Weights of a small sound classifier.
Model: 25.4M parameters, log mel input, arch transformer, norm layernorm, activation star_relu, moe top_k, num experts 32, layers 12, width 384.
Data: trained on read English sentences (LibriTTS-R), 15625 training examples, 25.0 epochs.
Rows from block 2 of a small sound classifier, named by matrix and row number. Rows with one number belong to one neuron. Each number is 500 + 50 x the weight over its row's rms, rounded and kept within 0 to 999. All counts start at 0. Numbers have three digits each. After the name is the row's rms in percent of the matrix's.
Before each neuron's rows are labels from the 100 clips, of 14976, where the neuron reaches its highest value: "loudest" is the band of the loudest frequency at the time of the peak. Only what is clearly more common there than usual is listed. The data: read English sentences (LibriTTS-R).
# fc1: MLP up (model.blocks.2.mlp.fc1.weight, 768x384), inputs 192-383
# fc2: MLP down (model.blocks.2.mlp.fc2.weight, 384x768, transposed), outputs 192-383

loudest: 250 to 500 Hz; 500 to 1000 Hz
fc1.377 082:484532491493517528437542459556600566501436587535468548584504510475489440494443442557531525558393533538542556404515432530495443449451479481432594455431457517458481530514563485470467575552595508557517446542522467513457480518488472473493456551488490506524536403444600503538642511490552492533595497404502534434513513474481471478579571473550410379522492503474393487520498442466536483557557452537481436577437452532493448472459478471498469481499546547429570490461495574551470438581568598486482554530464508520503646470494427681563500478498442610461528518445514565572445408475487529480
fc2.377 060:453596449496460474509449513506568532572544392494506492487479541543526549509469440586483531402522465480537509470430433373549569546519460529499648473515500490522555460554513512411454552408424591485408519493468500498521464486455559405514449513561501444578503440559452531460502456541497514533533550539513462502515448491570607626525483516475458652485447561613533628497549494436452566529365536451484487529479449612613506523494497421465527457488472505436533471527579475483448555437449566471475395590516627509539478495451574452532472555409506522489527463505486512474490458565448549491

loudest: 500 to 1000 Hz
fc1.455 083:524468609534486501447557530533510485500561517464532503501549463462505443418476484529560529480537502507428524505469462570509549506533541511540454436502536562482572541492511418463534461502504485590467519528542502569484495554467482532502445467430544492474505471508509534517537520539534524504532531519430515442503593463480440451584475397480420469490502434382500455580450501557475538467500435397527434463472468525556542489444617441555459473518580492538446545513610426413441566532418520403502453584497428459574596467406556459552525435475475494457541456525462453533534443588453427524
fc2.455 061:459495482467523500465514492552498502512438506455467473522412604556574592527463431556586522420458469489484536469453447435483462519413447439518573488514523528514522440502504462492505456558476597438449481492416441439539412554432497460463490454448376539533559470464400521514519463505533536443396489545553382476484506421509595521488395519488541457567521551411530466480529544608525516595478552496520576477450472489498453638617530455477495478520452563455479557601487464503442434434483424575517534458590585534530461570486511404470558438515534556524509497483507486513482552531429543424

loudest: 250 to 500 Hz
fc1.108 073:529470542499511459569440515422518444524605546541547457592556478536478492483432396455438569479441553444485551450531525465497442486454477581492454497446478465462584454660511407505520455471615525493479523500469431540501497505405503468507534496475590541491441487556545488449469547530482529552558554460533535592531484531482525493574473474453541448473506529494530485598448541476416511551442485435468438502608493540494560494538532563490494443548553452581556489550497493555627485425565460540521536547530559506532513521483572501521544522451445456513549576525380528560466547535498547514
fc2.108 046:504524432486422463533494595398543536613457448491497499516445624476518533522418484491534547453535419449454501398535482555501452525418532443432449534468441535542454439510464515513505542520430415481442520439445540406472466552568612464508473434474477480606560465486503536473633511479497521485563500487532510488545448494493609468464407534478650477538554453476475510541506496450530511512379556448513523497504463536586475575530498509466530515553462503433460516495484587448479530482498454425468500470536499546542451535458527507516555507462536488464439493551510490485523464525528484489

loudest: 500 to 1000 Hz
fc1.269 078:516474591474471561446395514453443526508558426491477501497476469449441445529512475593467507450624481506484481545543522591566485472649532477531450540576563530482554563535453525581527563528508466520542551528505560551475555556555454517487410541390470525516554452529425482562564512428480453509509525518523471424399490445504538457447512532515434516407552442468483421496490513578456502419456502423483496500536491423545524478442494581558514477554499455563502558581513450511476541619536601495577455448523433488577419527432497526397566479532579548438493544496506436497446502535456414540
fc2.269 071:481506510551548466425603473528512523564483482568529491589435564514558529498510514606550638443518493428407602544494528489467455427441481448532527510470461563538455503548515516560481502569468586592465426449436510495527441474399480533501475493525413529525556529420458530495512543519543568409415537488522433531508616483502559495535355465532529416494523516476417500512517489584527537560486548499470536492491482483427393615613573476451529511472423528457462506445477458571488539491476497568564541494509604525523441533518477475486519454471479534498485507570529551515502497468477471470

loudest: 250 to 500 Hz
fc1.645 075:447520468487419523403470410429585486482566460448451501592492449467462555363457491512459433518519413486439447530429461482509479512586560557458494427566607492510515463424567464549565518441489474551473532537430541474575525484423419499547489515485597495547538457481455497418499480453495479484477506474452509438534594507595463435632546445512453486454476480412491422603485491600494480521470537491489470478474541403532513479489521453459540527488602494480498454500557508459504489546448458549469552551408511434461496531613577400510551470610522503515497552486501480534496515527506476468
fc2.645 053:509548496459515479574518538561487477620388513425492457522457605495530568560516473576577555407492489434474499507489461486450439498473499398472510492476412450544517503555512472559456481518486656441493426488467577486527417557433565500492526496443469530549524515499435510532505544461545515473409514440576434553480477403474492557475427603478591449500541499485454456480513495588522554566458538495526515498430432559518485595543519532528508533477417557445467516540498459429486500545557493508545495484583578543515441515535506418463501490404493566483537484532503538523503511563494570491

loudest: 500 to 1000 Hz
fc1.314 108:458528498443538437510534417473479465582449460477476514506508469454485530503460565495510589508522539483472477543584593564468464633535583526517572454469527403461553584461522560489469406460438468424508494425565477433502459500428498496517523584481456531545425354485457506511522480490499525595434557567503488475454543450531547625462553459458431485532549589512478452392478499511519498460528497462501545567491451583522487530415495478499441442464496561537537515548552461447563524544539385408484468463564418452507511436522500332540493499458535623514495466479446418508468491494478477396
fc2.314 128:436463554490541474483550523531554444437521472592527431456513563491604432468502555581518467544447482575451486519528452453572485479451514456474467516511395542439511369489560486460523521519526538487441559479574446560474508549523570517527499506482474492465517486555529442448494558535405450555505514542520493458589480524545506498465461430509475519448514493527523572504524519483490485452456442527464541545563537427603518553529467608507485591607469378523493451465363551527391534449470546545511593540517511486548504516451533683423536511542490400499462529488412485401438541491462485524

loudest: 2000 to 4000 Hz
fc1.424 084:471506504491549490474517580523469531551515549513588524610490493552381516456609471628544485490465485470482428429455506460521429464483400528345573504475501486536446477543518507494533517587530423554487454466528486524518504492467556435497487612460585562517454509489565547497539450500584466503448475526553556480549475444447491483500516444546483530606466556454385466395531494526414474466487460495518498536512457519486467469519436448509449474479492562551586490487496451542495478588541563558484587455417568517429551483560515594504495507500409584467498560522445502618449409493466527506
fc2.424 081:446545451501506509491451457488595501538490443486479525470479414532514530560467389521501518426483463486547478526488513385534573505437519517599602459539502506497537476562527507423410488528403561548454422556513432505556478442477501463532479479505527422488465460501442506417566490631516610529542563496515436520551393450585604603506535485440499593458472541584526620465532524396523544508515577514541485542515421556557522476532480496471460436469441421394473537519570408533451595464457528505482411513477513484528580477453476522547431557455413567514556461583533486459526502490496521488

loudest: 250 to 500 Hz; 500 to 1000 Hz
fc1.679 083:432513557529474402500456490488469504505479472530437473524490505535494566440460454433561581518465562536566462447469505520413402559432489509501405501510541547583440502457567459552415569470514493550504430538503535471450527476552404537577475570523574539522455485519554481436576435482549507444540535479544535570426459495536479454565497510521562364446407519460572480479554532524463494490524519407431468490396431488492549479465607480455466503539536502588430505448502510538468555560564504586511451521528453445564476485486442475610511517454411500446463476458431443547552531464549454483
fc2.679 046:503493533480541520560502628561464447612483482478490504530515475497583490493463455540543506531544436544543527499495388454552496566462544491435538495442502449557491430388428456443540413449530540492460494504518576490456454576488635453518502561452433535474520514570530524527499535503439442551498579497496470402513422470488547406391532598502555484521511506486447519505493441431476557490517588475488508572628473621556524471510415529460583464569437466484420523449472467438498474467475497437547564526489572448511457463476533489504615493459522509467530570442568529512510412514520605510

loudest: 4000 to 8000 Hz
fc1.407 094:439577598454518427456452489486534521494453552530543460573475461548485569490583508524581480497442539518476547441517473527507412569499461453452530479509514579535422430505465451405572521467558474501463417513414440450564481467518452499449567495466621491456473461420493566528544548510554425477583526459450532516558494484485516484530479568486529482557404574469476481452536518568588437554478467471451453586437428527497542495414540392586423506405492585563594552554445471510426498610494429589487626481423483497519570541559519572481431537545435519492467550416441514537435482595574567541
fc2.407 066:489510360492478538558433526432514515544540443533480562445536554547540513460468505574479419404532503502431462487503466438506541481470471546555574522471490419484558515505510571432434423479432556499496472452506396551493416516488451436497420494534507433441438529518464491416522540551464538542469506546601543449530460420534557554435538527577445511463521563454480670497489536396497502508508518467562482512549441543543493568536452556396556416472486485503504476589618455522488546444536483486527384480498567488482507441431515551427417515460487551495504471513490474508450562466553541431

loudest: 4000 to 8000 Hz
fc1.547 059:501485556533560558523448521455588519478423493443464423483507481485576538496554494455460569470526498496556496442590463557510580498415555583455483409550575526502567524565453556515463552469479559600524428419421517543550497455442501532560466449550582467608467549556420590561510500502436553472555543517521518474519464451621487492464456524531429596505525499378486413423585551557545604468568537531465473487387564544489472548518437464488540501536465603497487472497488487509513555486478460438500452475525468445469531483528516567594418471494440460517551442475480497532451552544515537555
fc2.547 036:427445534494486484542454615485432453516535470556465540415521586519531494478462448456399430425489434496426573497488472488526552559502481499513520530505518443595513501486451516452598577502461518417450521557501395488500473565456558450447467518569445500503560511467553550565531564416534444522488540539523470468554532506465672480541453532507524556470521576535487569487471540465528591489443468492570573586528387565479486485557458488562513374569502468457493569441578515446479420481462385519462455579464503629596475502471543381449549503467538404495495405600517560493466400500484424494

loudest: 4000 to 8000 Hz
fc1.565 090:522511600542488459557483490409578475605460415489483525444501486557509440508620405514462456483519478529537506517582453523531607660471521530536526449428448549449555540600538484495484401465514485462504457511409553463513512564525522552461525487517526514443493464590508529435520484532550500575461556394540505542450492524526490475539529582510481452558495469470537442595536520536479532531508523482512492533481521522555529538543575475515422458412556579572417543464552427506448540589435437546526502451537471474538561467582457525496505529556435498469528499548458475558492527471429560518
fc2.565 056:456495503460487544491424640576443444499479462504554453507567570506663486481478529478508474555516472536433571481395461478472520473431472459530573502519591533509500446440502482460506569472550515447385518470559443483534443437494538516486435537486429558552519467499493515527605570412435519478503515523494471485524476546517613442517434465483502525536455488480474572468442538513499628512441573449438541471570451511473486503524539442549566515527442424452545543394505515489520503355385511518468556578519573468505421542468579468508487470472625525492451525425545507463488401537526485515

loudest: 500 to 1000 Hz
fc1.636 081:547576472446464608503440426484415528537533450541485451423475526532501505547389485432562398490482451518515445539503465541549544592558543531506597537503546517474525567544542542528510531449442497540487572464422542532414495475450396418471494608511496464525532505526540557488587438538495526453531495456478491505466474474499513398439527492487559565484521560476572569490530444619565421468483474435442540560450444417480483493612583506513501552524394519460436529552506548514569480520415484503439471495494398424587471534483479410501515442485541509513463552591583533543495564541505497523
fc2.636 060:433518573483579561524487559542501494529477454565543495468500571489539537433534479489433490521519403497493507533501482423460488471505493508449542492429448470555557496411476431500568484558506519478432481470462546467529453507475565478486543535453386575556495520472401529495471497453479466477551537472505506490432448495438631538449437563526527479511537439450494486564459561601531583497388471437471510442493397506453435553525569485529496535610477402448580511462484507476538490464506477548442597562452566539512472520515529486438539503494585509554457484427476520446440412570471472463

loudest: 500 to 1000 Hz
fc1.454 110:484427454500455456493554487475503474569460472442585531400504570517455491439455467396429473483574444562439456514507477498469559548439465562548406480508470605484596478561615587425423498482575516482487543515425528490579435491443479520489486519504490507614503480515512467522447484488542468422432532557515489488523439499512504521496506406535533473547563579390480451466549477526489513523508552462467490502470454528469555540476635553495418453476491508566577572549545495397504561511509400450507504476489519504396484497430550598530539475526519499473534461568612536556470445526476489550
fc2.454 080:494450444435529568521452554398527587419448461522376491489516526442588538486418476415531521410406457496500487516497526396536407457461513533493537467462507573502537465401470418449498419539492551497472490518470370520433445511506468425446518534547470545546531519524459502453552497509533632518446452549552467468519540453521627451473474513458539468502396596495455527543553560478467532501569529515526563572554459520477510616544476469450591460535508462487426563547451524591433500511550487553510438557517501571509506553471519446500444506520602447500554536609476525416439500569553513445

loudest: 250 to 500 Hz
fc1.272 079:447456467596524435496458415523553466533449541476433495482533539461410491467554487365561513518495488535488561468574452569495437541559583515486490507559502511424472539493491524485476477550549444536482465583549510556461457540442532599535480535493542587553521496509619532389528493425442481507522472440527523509537489531542537462501507491505568603414445462512434507458431469542516535553471504406523563521522427417456598552521521506497492573435475521515378577583401470468524523539497511504500513544442522463563480416490459367525404498460529553468450508564439475544504482541444434508
fc2.272 055:533503465465490545540459633542447465547529518461573481525542490538567456523546452550542513534522514464520436524472475393474501489500477451424545461448517438564511524418466459559573497482510599490491465541565560471518475491514450483526444479418501488476468517475488539518558450351555407480492557505522568518528438543465588471478437459444437426462576490444468462559509459511569520525507533467520521490469409567518454556556553443520454530649471454463546489455565476470441462424506429444483582430542582530500435551511545405493584536545590549503483510467505547518556449540519521516

loudest: 250 to 500 Hz
fc1.105 110:537499503527471506510518497469532460445546525425436492498533492418416566488467532476505530517473533451418484449475483537420458562580449578488510537539516574536469446452415440485536487536453494526576439456581516550544507561467439503537508484483508523541499550528458566468507486512528528419369504591507512450584514603535506443548445500504571594488483526558581478442456523574558474469458518606505598506392563562480537530449487557513500479595619573512488470435438483425518519449540472524444526493369509503524517486437526618458507490478574438447461471467517472475524624494471451477
fc2.105 089:478519509467478489527454544429472548503463532503445435463424605496491506436564380501532587437491536489492490540501485408490488489498550481528574497488428408517536493594488441515415485494441448458544467460527415473462476516493507467557472497401493589557545518416516452526384528434502386569455476562498477473492491392554387519436404470467492486480478530453456442537385468509484469582498585454527465554550512463501454476548480503438393475465536525543485467634500501450498465521482451494511515417446539584525559488567499398461469457487472525515541529552466474488542442493483505561