A small sound classifier, trained from scratch: layers 12, batches of 64.
Rows from block 8 of a small sound classifier, named by matrix and row number. Rows with one number belong to one neuron. Each number is 50 + 12 x the weight over its row's rms, rounded and kept within 0 to 99. All counts start at 0.
After each neuron's rows are labels from the 100 clips, of 14976, where the neuron reaches its highest value: "strongest on" is what is common among them. Only what is clearly more common there than usual is listed. The data: read English sentences (LibriTTS-R).
# fc1: MLP up (model.blocks.8.mlp.fc1.weight, 768x384), inputs 308-383
# fc2: MLP down (model.blocks.8.mlp.fc2.weight, 384x768, transposed), outputs 308-383

fc1.428:57 18 58 31 80 48 39 48 67 54 42 60 41 53 41 71 42 44 33 26 59 59 56 48 71 38 42 69 46 52 38 61 49 50 42 58 63 56 37 60 46 36 54 62 37 42 50 63 62 46 57 58 52 71 73 45 55 50 67 41 51 49 30 48 42 51 52 31 37 61 65 44 19 40 45 43
fc2.428:50 47 53 61 54 51 69 59 52 69 51 69 39 40 43 47 50 42 60 41 56 54 43 87 54 56 66 49 66 45 44 29 55 40 44 51 39 34 21 59 48 31 49 43 48 53 62 28 62 60 24 52 62 51 56 63 37 56 48 58 39 52 51 48 57 40 49 45 52 51 45 55 76 52 53 52
strongest on: voice: female

fc1.227:46 37 57 48 67 31 48 64 69 46 32 54 50 50 24 63 41 47 35 27 58 52 55 51 62 50 53 48 48 52 59 82 60 39 53 62 72 52 48 55 43 37 49 76 23 43 56 68 64 67 52 59 89 78 52 42 54 55 60 41 50 51 28 57 50 74 55 39 52 71 38 62 27 33 54 34
fc2.227:53 36 41 51 62 46 65 52 47 79 55 67 43 49 40 42 47 38 71 59 64 48 45 74 58 55 62 46 49 40 52 39 59 45 52 59 56 45 37 50 49 44 27 45 44 53 63 26 62 49 27 56 40 57 51 59 33 49 59 53 49 51 53 51 46 46 44 47 56 51 48 58 72 51 45 56
strongest on: voice: female

fc1.262:34 66 50 58 51 50 40 38 35 49 47 47 49 50 45 42 46 55 37 50 31 76 69 42 41 56 60 36 46 58 62 54 30 52 57 52 39 42 46 59 44 59 49 51 55 39 33 41 29 49 66 59 46 42 38 59 69 30 52 38 49 36 44 37 50 41 22 63 11 39 47 50 52 64 47 51
fc2.262:47 46 53 49 31 51 51 48 43 29 56 43 52 60 59 45 56 52 57 43 52 55 48 51 58 44 55 45 38 58 51 51 49 45 51 44 50 59 44 38 56 39 50 35 43 44 54 47 49 59 46 47 41 51 60 44 47 47 58 35 41 49 48 52 51 57 54 42 45 45 54 61 48 46 65 57
strongest on: voice: male

fc1.167:50 69 56 59 54 56 65 43 57 56 64 39 27 46 17 51 59 49 45 58 22 71 41 65 30 43 43 44 44 22 62 41 46 32 43 56 79 52 50 46 39 45 75 42 57 54 28 42 37 60 51 63 55 48 47 58 45 37 66 61 42 45 41 56 41 29 46 63 48 37 33 69 40 67 44 55
fc2.167:46 58 58 38 46 52 46 55 46 55 44 52 34 44 53 54 51 53 35 69 79 47 42 79 52 34 48 47 55 43 47 52 52 53 52 61 37 53 44 72 48 46 59 41 47 51 57 76 48 53 44 51 59 25 31 45 51 61 55 45 37 40 57 54 70 48 37 61 54 51 60 26 66 43 39 46
strongest on: voice: male

fc1.431:27 51 38 46 47 37 60 57 54 54 58 69 56 48 51 31 55 57 35 70 40 67 38 41 35 65 44 24 56 41 52 60 31 61 42 66 37 43 71 56 60 59 59 29 50 69 45 48 43 53 53 49 35 41 47 47 69 20 52 43 44 47 46 50 62 45 43 58 41 67 62 43 54 50 52 39
fc2.431:46 40 51 44 20 50 47 43 50 47 60 53 56 51 49 48 45 58 53 43 33 57 58 52 54 42 57 52 34 35 57 47 58 39 50 45 45 50 46 44 52 41 43 52 47 46 52 39 42 60 44 50 52 51 57 52 40 56 55 36 50 46 51 43 41 52 41 46 53 44 52 54 58 46 67 53
strongest on: voice: male

fc1.459:36 66 57 58 48 68 66 44 47 73 65 56 41 45 27 40 56 41 48 62 46 68 51 54 38 54 43 49 60 44 64 45 40 42 38 46 55 51 45 49 44 50 59 49 62 71 48 61 41 64 39 67 38 61 58 66 44 28 78 56 35 59 34 43 50 45 24 53 42 38 39 65 43 60 43 58
fc2.459:48 53 55 37 39 52 49 52 51 42 40 35 39 45 49 50 45 51 34 66 69 44 42 89 54 39 54 42 49 40 45 54 58 48 53 60 34 52 48 71 42 53 68 32 43 56 56 72 60 53 41 46 63 22 39 41 62 51 49 47 45 43 55 56 76 52 48 55 51 52 57 27 58 45 44 42
strongest on: voice: male

fc1.184:41 60 51 45 36 43 38 44 41 40 52 50 62 49 61 32 58 53 46 66 44 75 73 53 35 53 48 40 63 45 54 61 33 70 60 49 44 48 47 69 48 73 51 49 39 46 42 43 37 62 60 56 37 39 39 57 51 28 67 42 44 48 51 50 54 39 32 65 24 42 48 46 50 65 36 50
fc2.184:47 46 50 44 25 50 52 51 46 40 55 38 50 60 58 43 57 50 61 43 52 54 48 50 54 42 63 43 28 55 52 57 48 40 52 39 51 56 46 42 52 40 49 44 45 42 53 40 46 65 38 48 43 49 58 41 58 53 58 39 44 52 52 50 48 57 46 35 48 51 50 66 55 48 70 57
strongest on: voice: male

fc1.15:42 46 54 62 71 49 12 52 46 30 58 41 61 62 38 35 66 56 21 53 60 55 42 44 39 52 49 63 50 41 56 28 46 55 43 42 51 50 37 63 31 67 54 48 54 48 37 42 59 56 65 57 49 11 58 46 76 42 62 55 35 48 61 40 61 58 20 76 10 46 52 13 46 62 66 46
fc2.15:58 49 47 41 40 55 50 52 42 55 50 56 45 39 48 49 62 70 50 35 51 53 61 52 54 52 58 45 47 54 56 53 62 45 55 52 55 45 25 35 53 50 56 38 51 51 52 28 34 52 29 46 40 67 46 40 37 43 65 45 41 50 49 42 52 47 48 37 50 44 55 77 51 61 60 60
strongest on: voice: male

fc1.367:61 41 52 58 55 59 63 48 67 57 41 56 36 50 29 64 34 42 48 28 46 48 59 77 49 42 59 43 33 40 61 64 62 41 47 57 55 52 64 41 27 41 33 81 57 49 45 81 68 58 64 56 67 63 42 60 45 63 29 48 53 39 47 53 51 67 56 40 64 47 45 61 45 36 37 36
fc2.367:54 41 46 47 51 44 47 61 47 54 43 65 51 56 50 45 51 50 52 50 55 49 44 58 50 58 55 55 55 45 55 44 47 55 49 62 60 45 27 49 52 39 50 36 49 56 61 32 52 58 38 44 43 46 52 46 35 36 51 47 50 49 36 55 50 51 51 42 52 56 40 47 54 60 54 58
strongest on: voice: female

fc1.81:41 69 34 43 54 40 40 57 49 50 56 49 60 50 48 47 47 57 46 60 47 70 65 64 48 61 53 34 52 45 43 49 32 45 59 40 52 48 33 63 43 81 62 48 39 42 35 40 35 53 56 45 34 39 59 56 57 33 58 47 32 37 52 30 56 49 19 66 19 37 64 30 56 60 40 50
fc2.81:56 48 53 49 28 59 55 51 41 50 59 47 57 46 60 51 55 62 51 48 56 52 50 77 53 43 63 49 36 42 46 57 50 36 54 47 46 45 37 42 57 41 40 49 48 51 54 30 43 57 22 44 45 48 49 45 41 44 58 40 35 46 52 54 50 51 39 38 50 49 51 67 56 54 63 56
strongest on: voice: male

fc1.542:38 24 66 47 53 35 35 52 65 30 40 69 56 50 38 55 42 73 30 50 51 36 51 74 66 40 49 66 46 37 64 81 70 47 47 57 82 48 36 50 43 41 37 62 41 46 44 54 64 41 48 60 67 58 59 53 38 50 47 60 51 39 61 64 51 62 66 48 62 51 56 42 39 18 29 47
fc2.542:53 50 50 50 52 45 63 62 49 70 52 58 45 42 45 48 50 45 74 54 65 50 49 89 60 54 60 51 63 52 52 31 52 49 50 58 53 41 39 55 49 42 39 55 45 45 65 38 56 60 32 56 40 46 54 59 48 39 50 56 50 54 37 48 46 42 55 44 47 61 39 48 64 61 49 58
strongest on: voice: female

fc1.734:58 36 68 47 70 48 46 64 61 55 53 55 38 66 40 53 45 55 47 25 64 41 46 64 65 45 62 67 33 53 60 65 52 42 59 66 56 70 65 42 58 40 34 66 42 41 58 72 65 47 70 52 49 76 55 34 44 64 42 56 50 49 51 65 54 72 65 37 65 29 44 58 44 18 24 48
fc2.734:56 45 56 55 46 47 57 62 39 59 50 67 42 52 50 46 54 41 58 51 64 62 37 84 50 62 47 51 48 52 53 47 54 55 47 60 50 40 32 58 45 39 49 29 51 54 55 31 60 58 36 47 49 41 57 56 38 44 52 48 46 48 34 54 53 45 57 46 53 67 48 46 58 51 55 59
strongest on: voice: female

fc1.318:44 72 53 62 65 62 47 35 59 71 57 45 49 37 28 48 47 64 54 44 40 58 55 47 40 38 41 56 59 31 71 49 50 34 33 50 63 42 54 36 31 72 68 70 42 52 32 38 43 67 46 53 50 35 68 52 30 30 55 72 33 34 50 36 47 43 37 39 39 53 40 59 42 39 48 51
fc2.318:48 56 53 40 48 46 59 56 44 53 48 69 35 46 47 60 59 46 40 63 63 46 46 69 51 33 52 48 52 54 48 52 57 46 53 69 60 51 46 57 44 62 65 43 48 56 57 65 50 49 31 50 69 27 31 59 43 66 57 51 51 42 62 53 60 46 22 51 56 51 55 46 57 38 38 53
strongest on: voice: male

fc1.209:41 58 42 43 37 51 45 46 45 55 40 69 40 41 69 46 54 63 37 67 35 65 66 42 34 47 55 31 56 65 48 43 40 52 62 55 34 34 39 35 56 67 52 43 54 54 58 40 36 52 68 40 45 46 36 55 58 24 49 40 49 40 38 45 43 44 36 47 30 53 46 42 60 74 51 47
fc2.209:41 44 62 47 22 50 53 48 44 42 58 47 53 66 51 42 48 49 55 50 48 55 58 50 58 42 56 44 30 42 56 57 53 36 48 50 46 60 48 61 46 47 48 51 51 44 51 47 44 65 38 52 40 40 56 42 69 56 58 35 43 50 51 50 49 58 48 38 48 49 50 56 57 46 61 54
strongest on: voice: male

fc1.469:62 49 48 59 70 38 64 31 56 30 47 45 51 41 52 40 39 60 32 47 47 44 40 48 42 60 41 79 67 57 59 44 51 41 42 49 36 50 93 44 47 51 71 68 46 54 38 66 56 33 59 68 47 34 49 43 61 44 75 60 75 33 54 48 58 40 44 41 30 35 45 37 48 59 58 69
fc2.469:56 53 49 68 38 46 40 48 50 72 50 66 50 42 39 49 50 46 31 49 40 49 59 38 49 57 52 54 24 62 44 52 47 55 54 51 70 54 09 39 44 26 21 42 52 42 61 26 45 62 55 48 53 43 47 53 43 52 67 54 35 49 45 49 49 62 07 50 57 40 59 65 62 49 44 48
strongest on: voice: male

fc1.239:29 58 52 69 49 45 35 41 54 34 43 41 48 53 44 41 53 73 52 40 58 46 18 36 38 39 33 61 59 59 73 52 57 57 46 39 61 51 51 65 42 56 62 50 54 45 46 42 45 65 39 51 47 39 69 52 45 68 63 64 57 46 50 47 54 54 28 51 40 47 57 33 56 48 48 60
fc2.239:40 64 46 51 57 51 40 42 40 60 55 51 56 40 37 40 58 69 44 57 41 52 61 56 48 48 63 44 50 50 44 37 60 36 61 41 68 44 34 52 44 53 43 52 52 60 59 40 54 53 39 41 39 37 48 56 36 47 57 50 44 48 56 58 57 51 42 55 39 41 46 46 69 47 50 48
strongest on: voice: male

fc1.37:43 64 39 57 41 46 38 55 31 34 57 48 68 60 48 41 45 49 26 43 42 60 66 39 34 36 51 57 55 66 64 36 38 62 46 67 32 34 53 75 55 59 33 49 56 35 66 62 43 43 68 49 51 36 43 59 64 25 40 44 68 47 41 38 57 49 31 66 27 38 41 34 40 52 44 56
fc2.37:42 49 52 53 48 49 46 45 47 34 53 47 48 49 51 37 54 54 57 38 59 45 45 51 57 52 55 38 28 56 43 44 52 41 53 39 62 61 33 35 53 38 67 37 38 43 49 52 50 63 50 58 37 59 57 37 55 48 70 46 40 57 48 47 54 53 29 36 40 52 67 78 55 47 67 49
strongest on: voice: male

fc1.366:38 44 49 50 66 58 56 70 45 57 41 48 57 30 56 52 54 34 29 81 62 37 28 26 47 33 34 53 57 40 55 49 47 43 39 56 61 35 43 40 41 56 44 37 47 74 30 47 72 68 55 62 58 50 61 66 59 36 45 41 41 53 53 40 72 54 31 65 47 50 60 27 59 55 62 54
fc2.366:50 72 53 60 63 54 64 43 55 63 50 52 35 37 47 48 54 62 60 56 72 52 57 92 61 67 50 45 37 37 40 60 64 47 44 59 69 51 45 73 45 51 43 47 47 44 50 52 39 46 47 56 42 45 52 65 55 49 56 71 37 50 47 49 51 48 68 54 47 54 39 59 52 44 31 51
strongest on: voice: female

fc1.730:46 36 51 35 52 50 42 64 77 47 38 48 45 54 39 62 44 54 47 58 47 45 42 70 57 34 66 60 31 54 50 62 73 54 56 46 70 47 55 20 48 37 39 80 48 48 54 71 62 44 67 53 67 52 48 56 41 73 59 55 51 51 57 61 56 64 65 36 54 66 51 38 50 41 34 52
fc2.730:61 40 48 49 66 43 57 57 49 60 51 61 50 53 55 51 43 43 63 48 59 49 52 66 54 53 51 54 70 51 61 31 53 46 51 53 70 40 34 56 53 31 43 43 45 44 60 34 53 54 36 54 29 54 55 50 45 36 54 49 47 59 39 50 49 46 57 44 58 54 47 61 49 53 52 55
strongest on: voice: female

fc1.629:53 38 61 40 64 48 53 57 63 62 35 61 43 43 35 61 54 52 52 16 42 65 67 48 58 53 52 63 60 48 70 52 39 43 59 62 76 55 60 50 45 53 57 63 47 56 51 72 62 49 62 70 60 75 52 44 58 66 37 60 80 37 41 67 55 52 58 51 56 65 58 56 34 44 47 51
fc2.629:49 45 44 58 57 43 61 57 49 61 40 71 44 50 51 41 40 50 57 44 47 50 44 67 52 58 65 48 59 40 52 42 45 48 50 52 47 43 27 57 53 34 51 37 49 55 59 27 60 61 43 46 50 43 53 53 20 35 49 52 44 54 47 50 52 48 50 43 48 53 45 47 60 53 50 54
strongest on: voice: female

fc1.677:28 51 33 73 39 58 51 51 43 29 54 48 61 42 64 59 57 70 49 68 63 53 50 74 42 57 57 27 39 34 48 32 41 38 29 66 50 36 48 62 70 47 59 64 61 66 45 87 50 40 52 58 46 41 57 35 58 33 49 66 41 52 66 66 55 53 64 68 60 63 64 20 57 69 48 51
fc2.677:46 44 41 35 39 54 40 45 54 46 51 71 49 55 43 48 46 46 63 54 34 56 52 44 59 51 40 55 52 40 59 33 67 49 46 42 62 42 54 40 49 58 62 40 47 39 51 42 39 65 50 60 66 41 47 55 34 46 60 47 42 54 48 40 51 52 48 51 54 65 53 51 52 39 52 42
strongest on: voice: male

fc1.100:54 33 55 48 47 45 38 45 74 45 47 48 55 53 51 56 40 48 32 31 48 57 52 61 55 45 61 59 46 55 70 53 69 49 53 44 52 51 40 39 51 19 22 84 41 43 60 79 60 55 72 64 64 55 48 47 43 55 38 44 61 48 38 56 50 71 55 47 50 56 37 40 62 26 22 46
fc2.100:47 45 43 43 66 43 55 59 43 49 49 61 56 57 52 47 48 37 74 52 56 52 49 60 54 54 56 58 61 48 52 39 54 46 46 59 78 46 22 52 57 45 65 34 44 51 55 33 49 52 49 49 40 46 55 57 40 34 66 51 39 46 35 53 38 44 63 48 52 60 46 48 61 50 50 50
strongest on: voice: female

fc1.317:66 42 57 50 37 40 42 60 68 40 39 56 40 51 36 53 40 50 37 41 44 42 48 58 53 57 56 51 39 48 47 61 42 52 58 57 57 44 42 43 43 38 16 66 49 46 41 67 77 54 67 47 70 53 54 66 47 60 42 46 69 43 42 59 55 71 66 64 48 69 40 69 44 42 36 43
fc2.317:54 43 45 48 58 46 48 61 48 58 52 67 51 45 58 40 45 49 63 53 62 50 47 57 52 54 53 56 65 39 51 42 62 47 49 61 64 39 36 55 53 37 33 61 49 53 64 39 53 45 42 47 36 56 53 44 39 42 51 50 46 52 45 60 51 51 57 40 58 52 52 48 53 61 52 54
strongest on: voice: female

fc1.254:34 49 60 65 57 44 56 47 41 42 57 42 67 45 45 45 59 57 33 58 54 64 45 42 28 40 57 64 32 58 51 58 40 49 39 49 49 42 61 63 74 58 45 61 50 42 66 41 34 45 77 54 52 33 44 60 56 37 27 46 56 50 44 42 55 48 30 66 37 56 53 45 49 48 60 50
fc2.254:44 54 57 46 52 44 45 42 46 27 57 27 45 43 54 50 49 44 55 39 65 43 48 54 61 49 50 39 49 57 43 29 66 50 55 33 67 70 21 44 46 38 60 39 41 42 53 73 55 55 58 51 35 75 61 37 63 43 89 37 37 56 55 51 55 58 48 42 34 30 41 50 59 51 69 54
strongest on: voice: male

fc1.474:32 58 41 58 42 48 46 61 70 33 50 51 69 52 47 36 61 61 27 68 39 43 37 54 31 47 45 11 41 40 56 47 22 48 37 61 36 50 64 47 62 49 49 49 49 65 65 62 50 33 66 58 46 43 36 56 49 29 51 42 51 53 44 54 49 50 34 63 22 46 63 14 58 58 46 38
fc2.474:46 45 47 37 35 49 41 48 46 48 56 57 49 51 38 57 39 45 57 54 41 56 54 45 54 50 46 67 50 43 56 25 75 51 56 40 57 41 35 49 51 55 59 43 46 47 46 42 45 65 37 51 64 41 55 51 27 45 56 47 46 50 48 40 56 47 37 47 67 62 61 66 46 37 52 48
strongest on: voice: male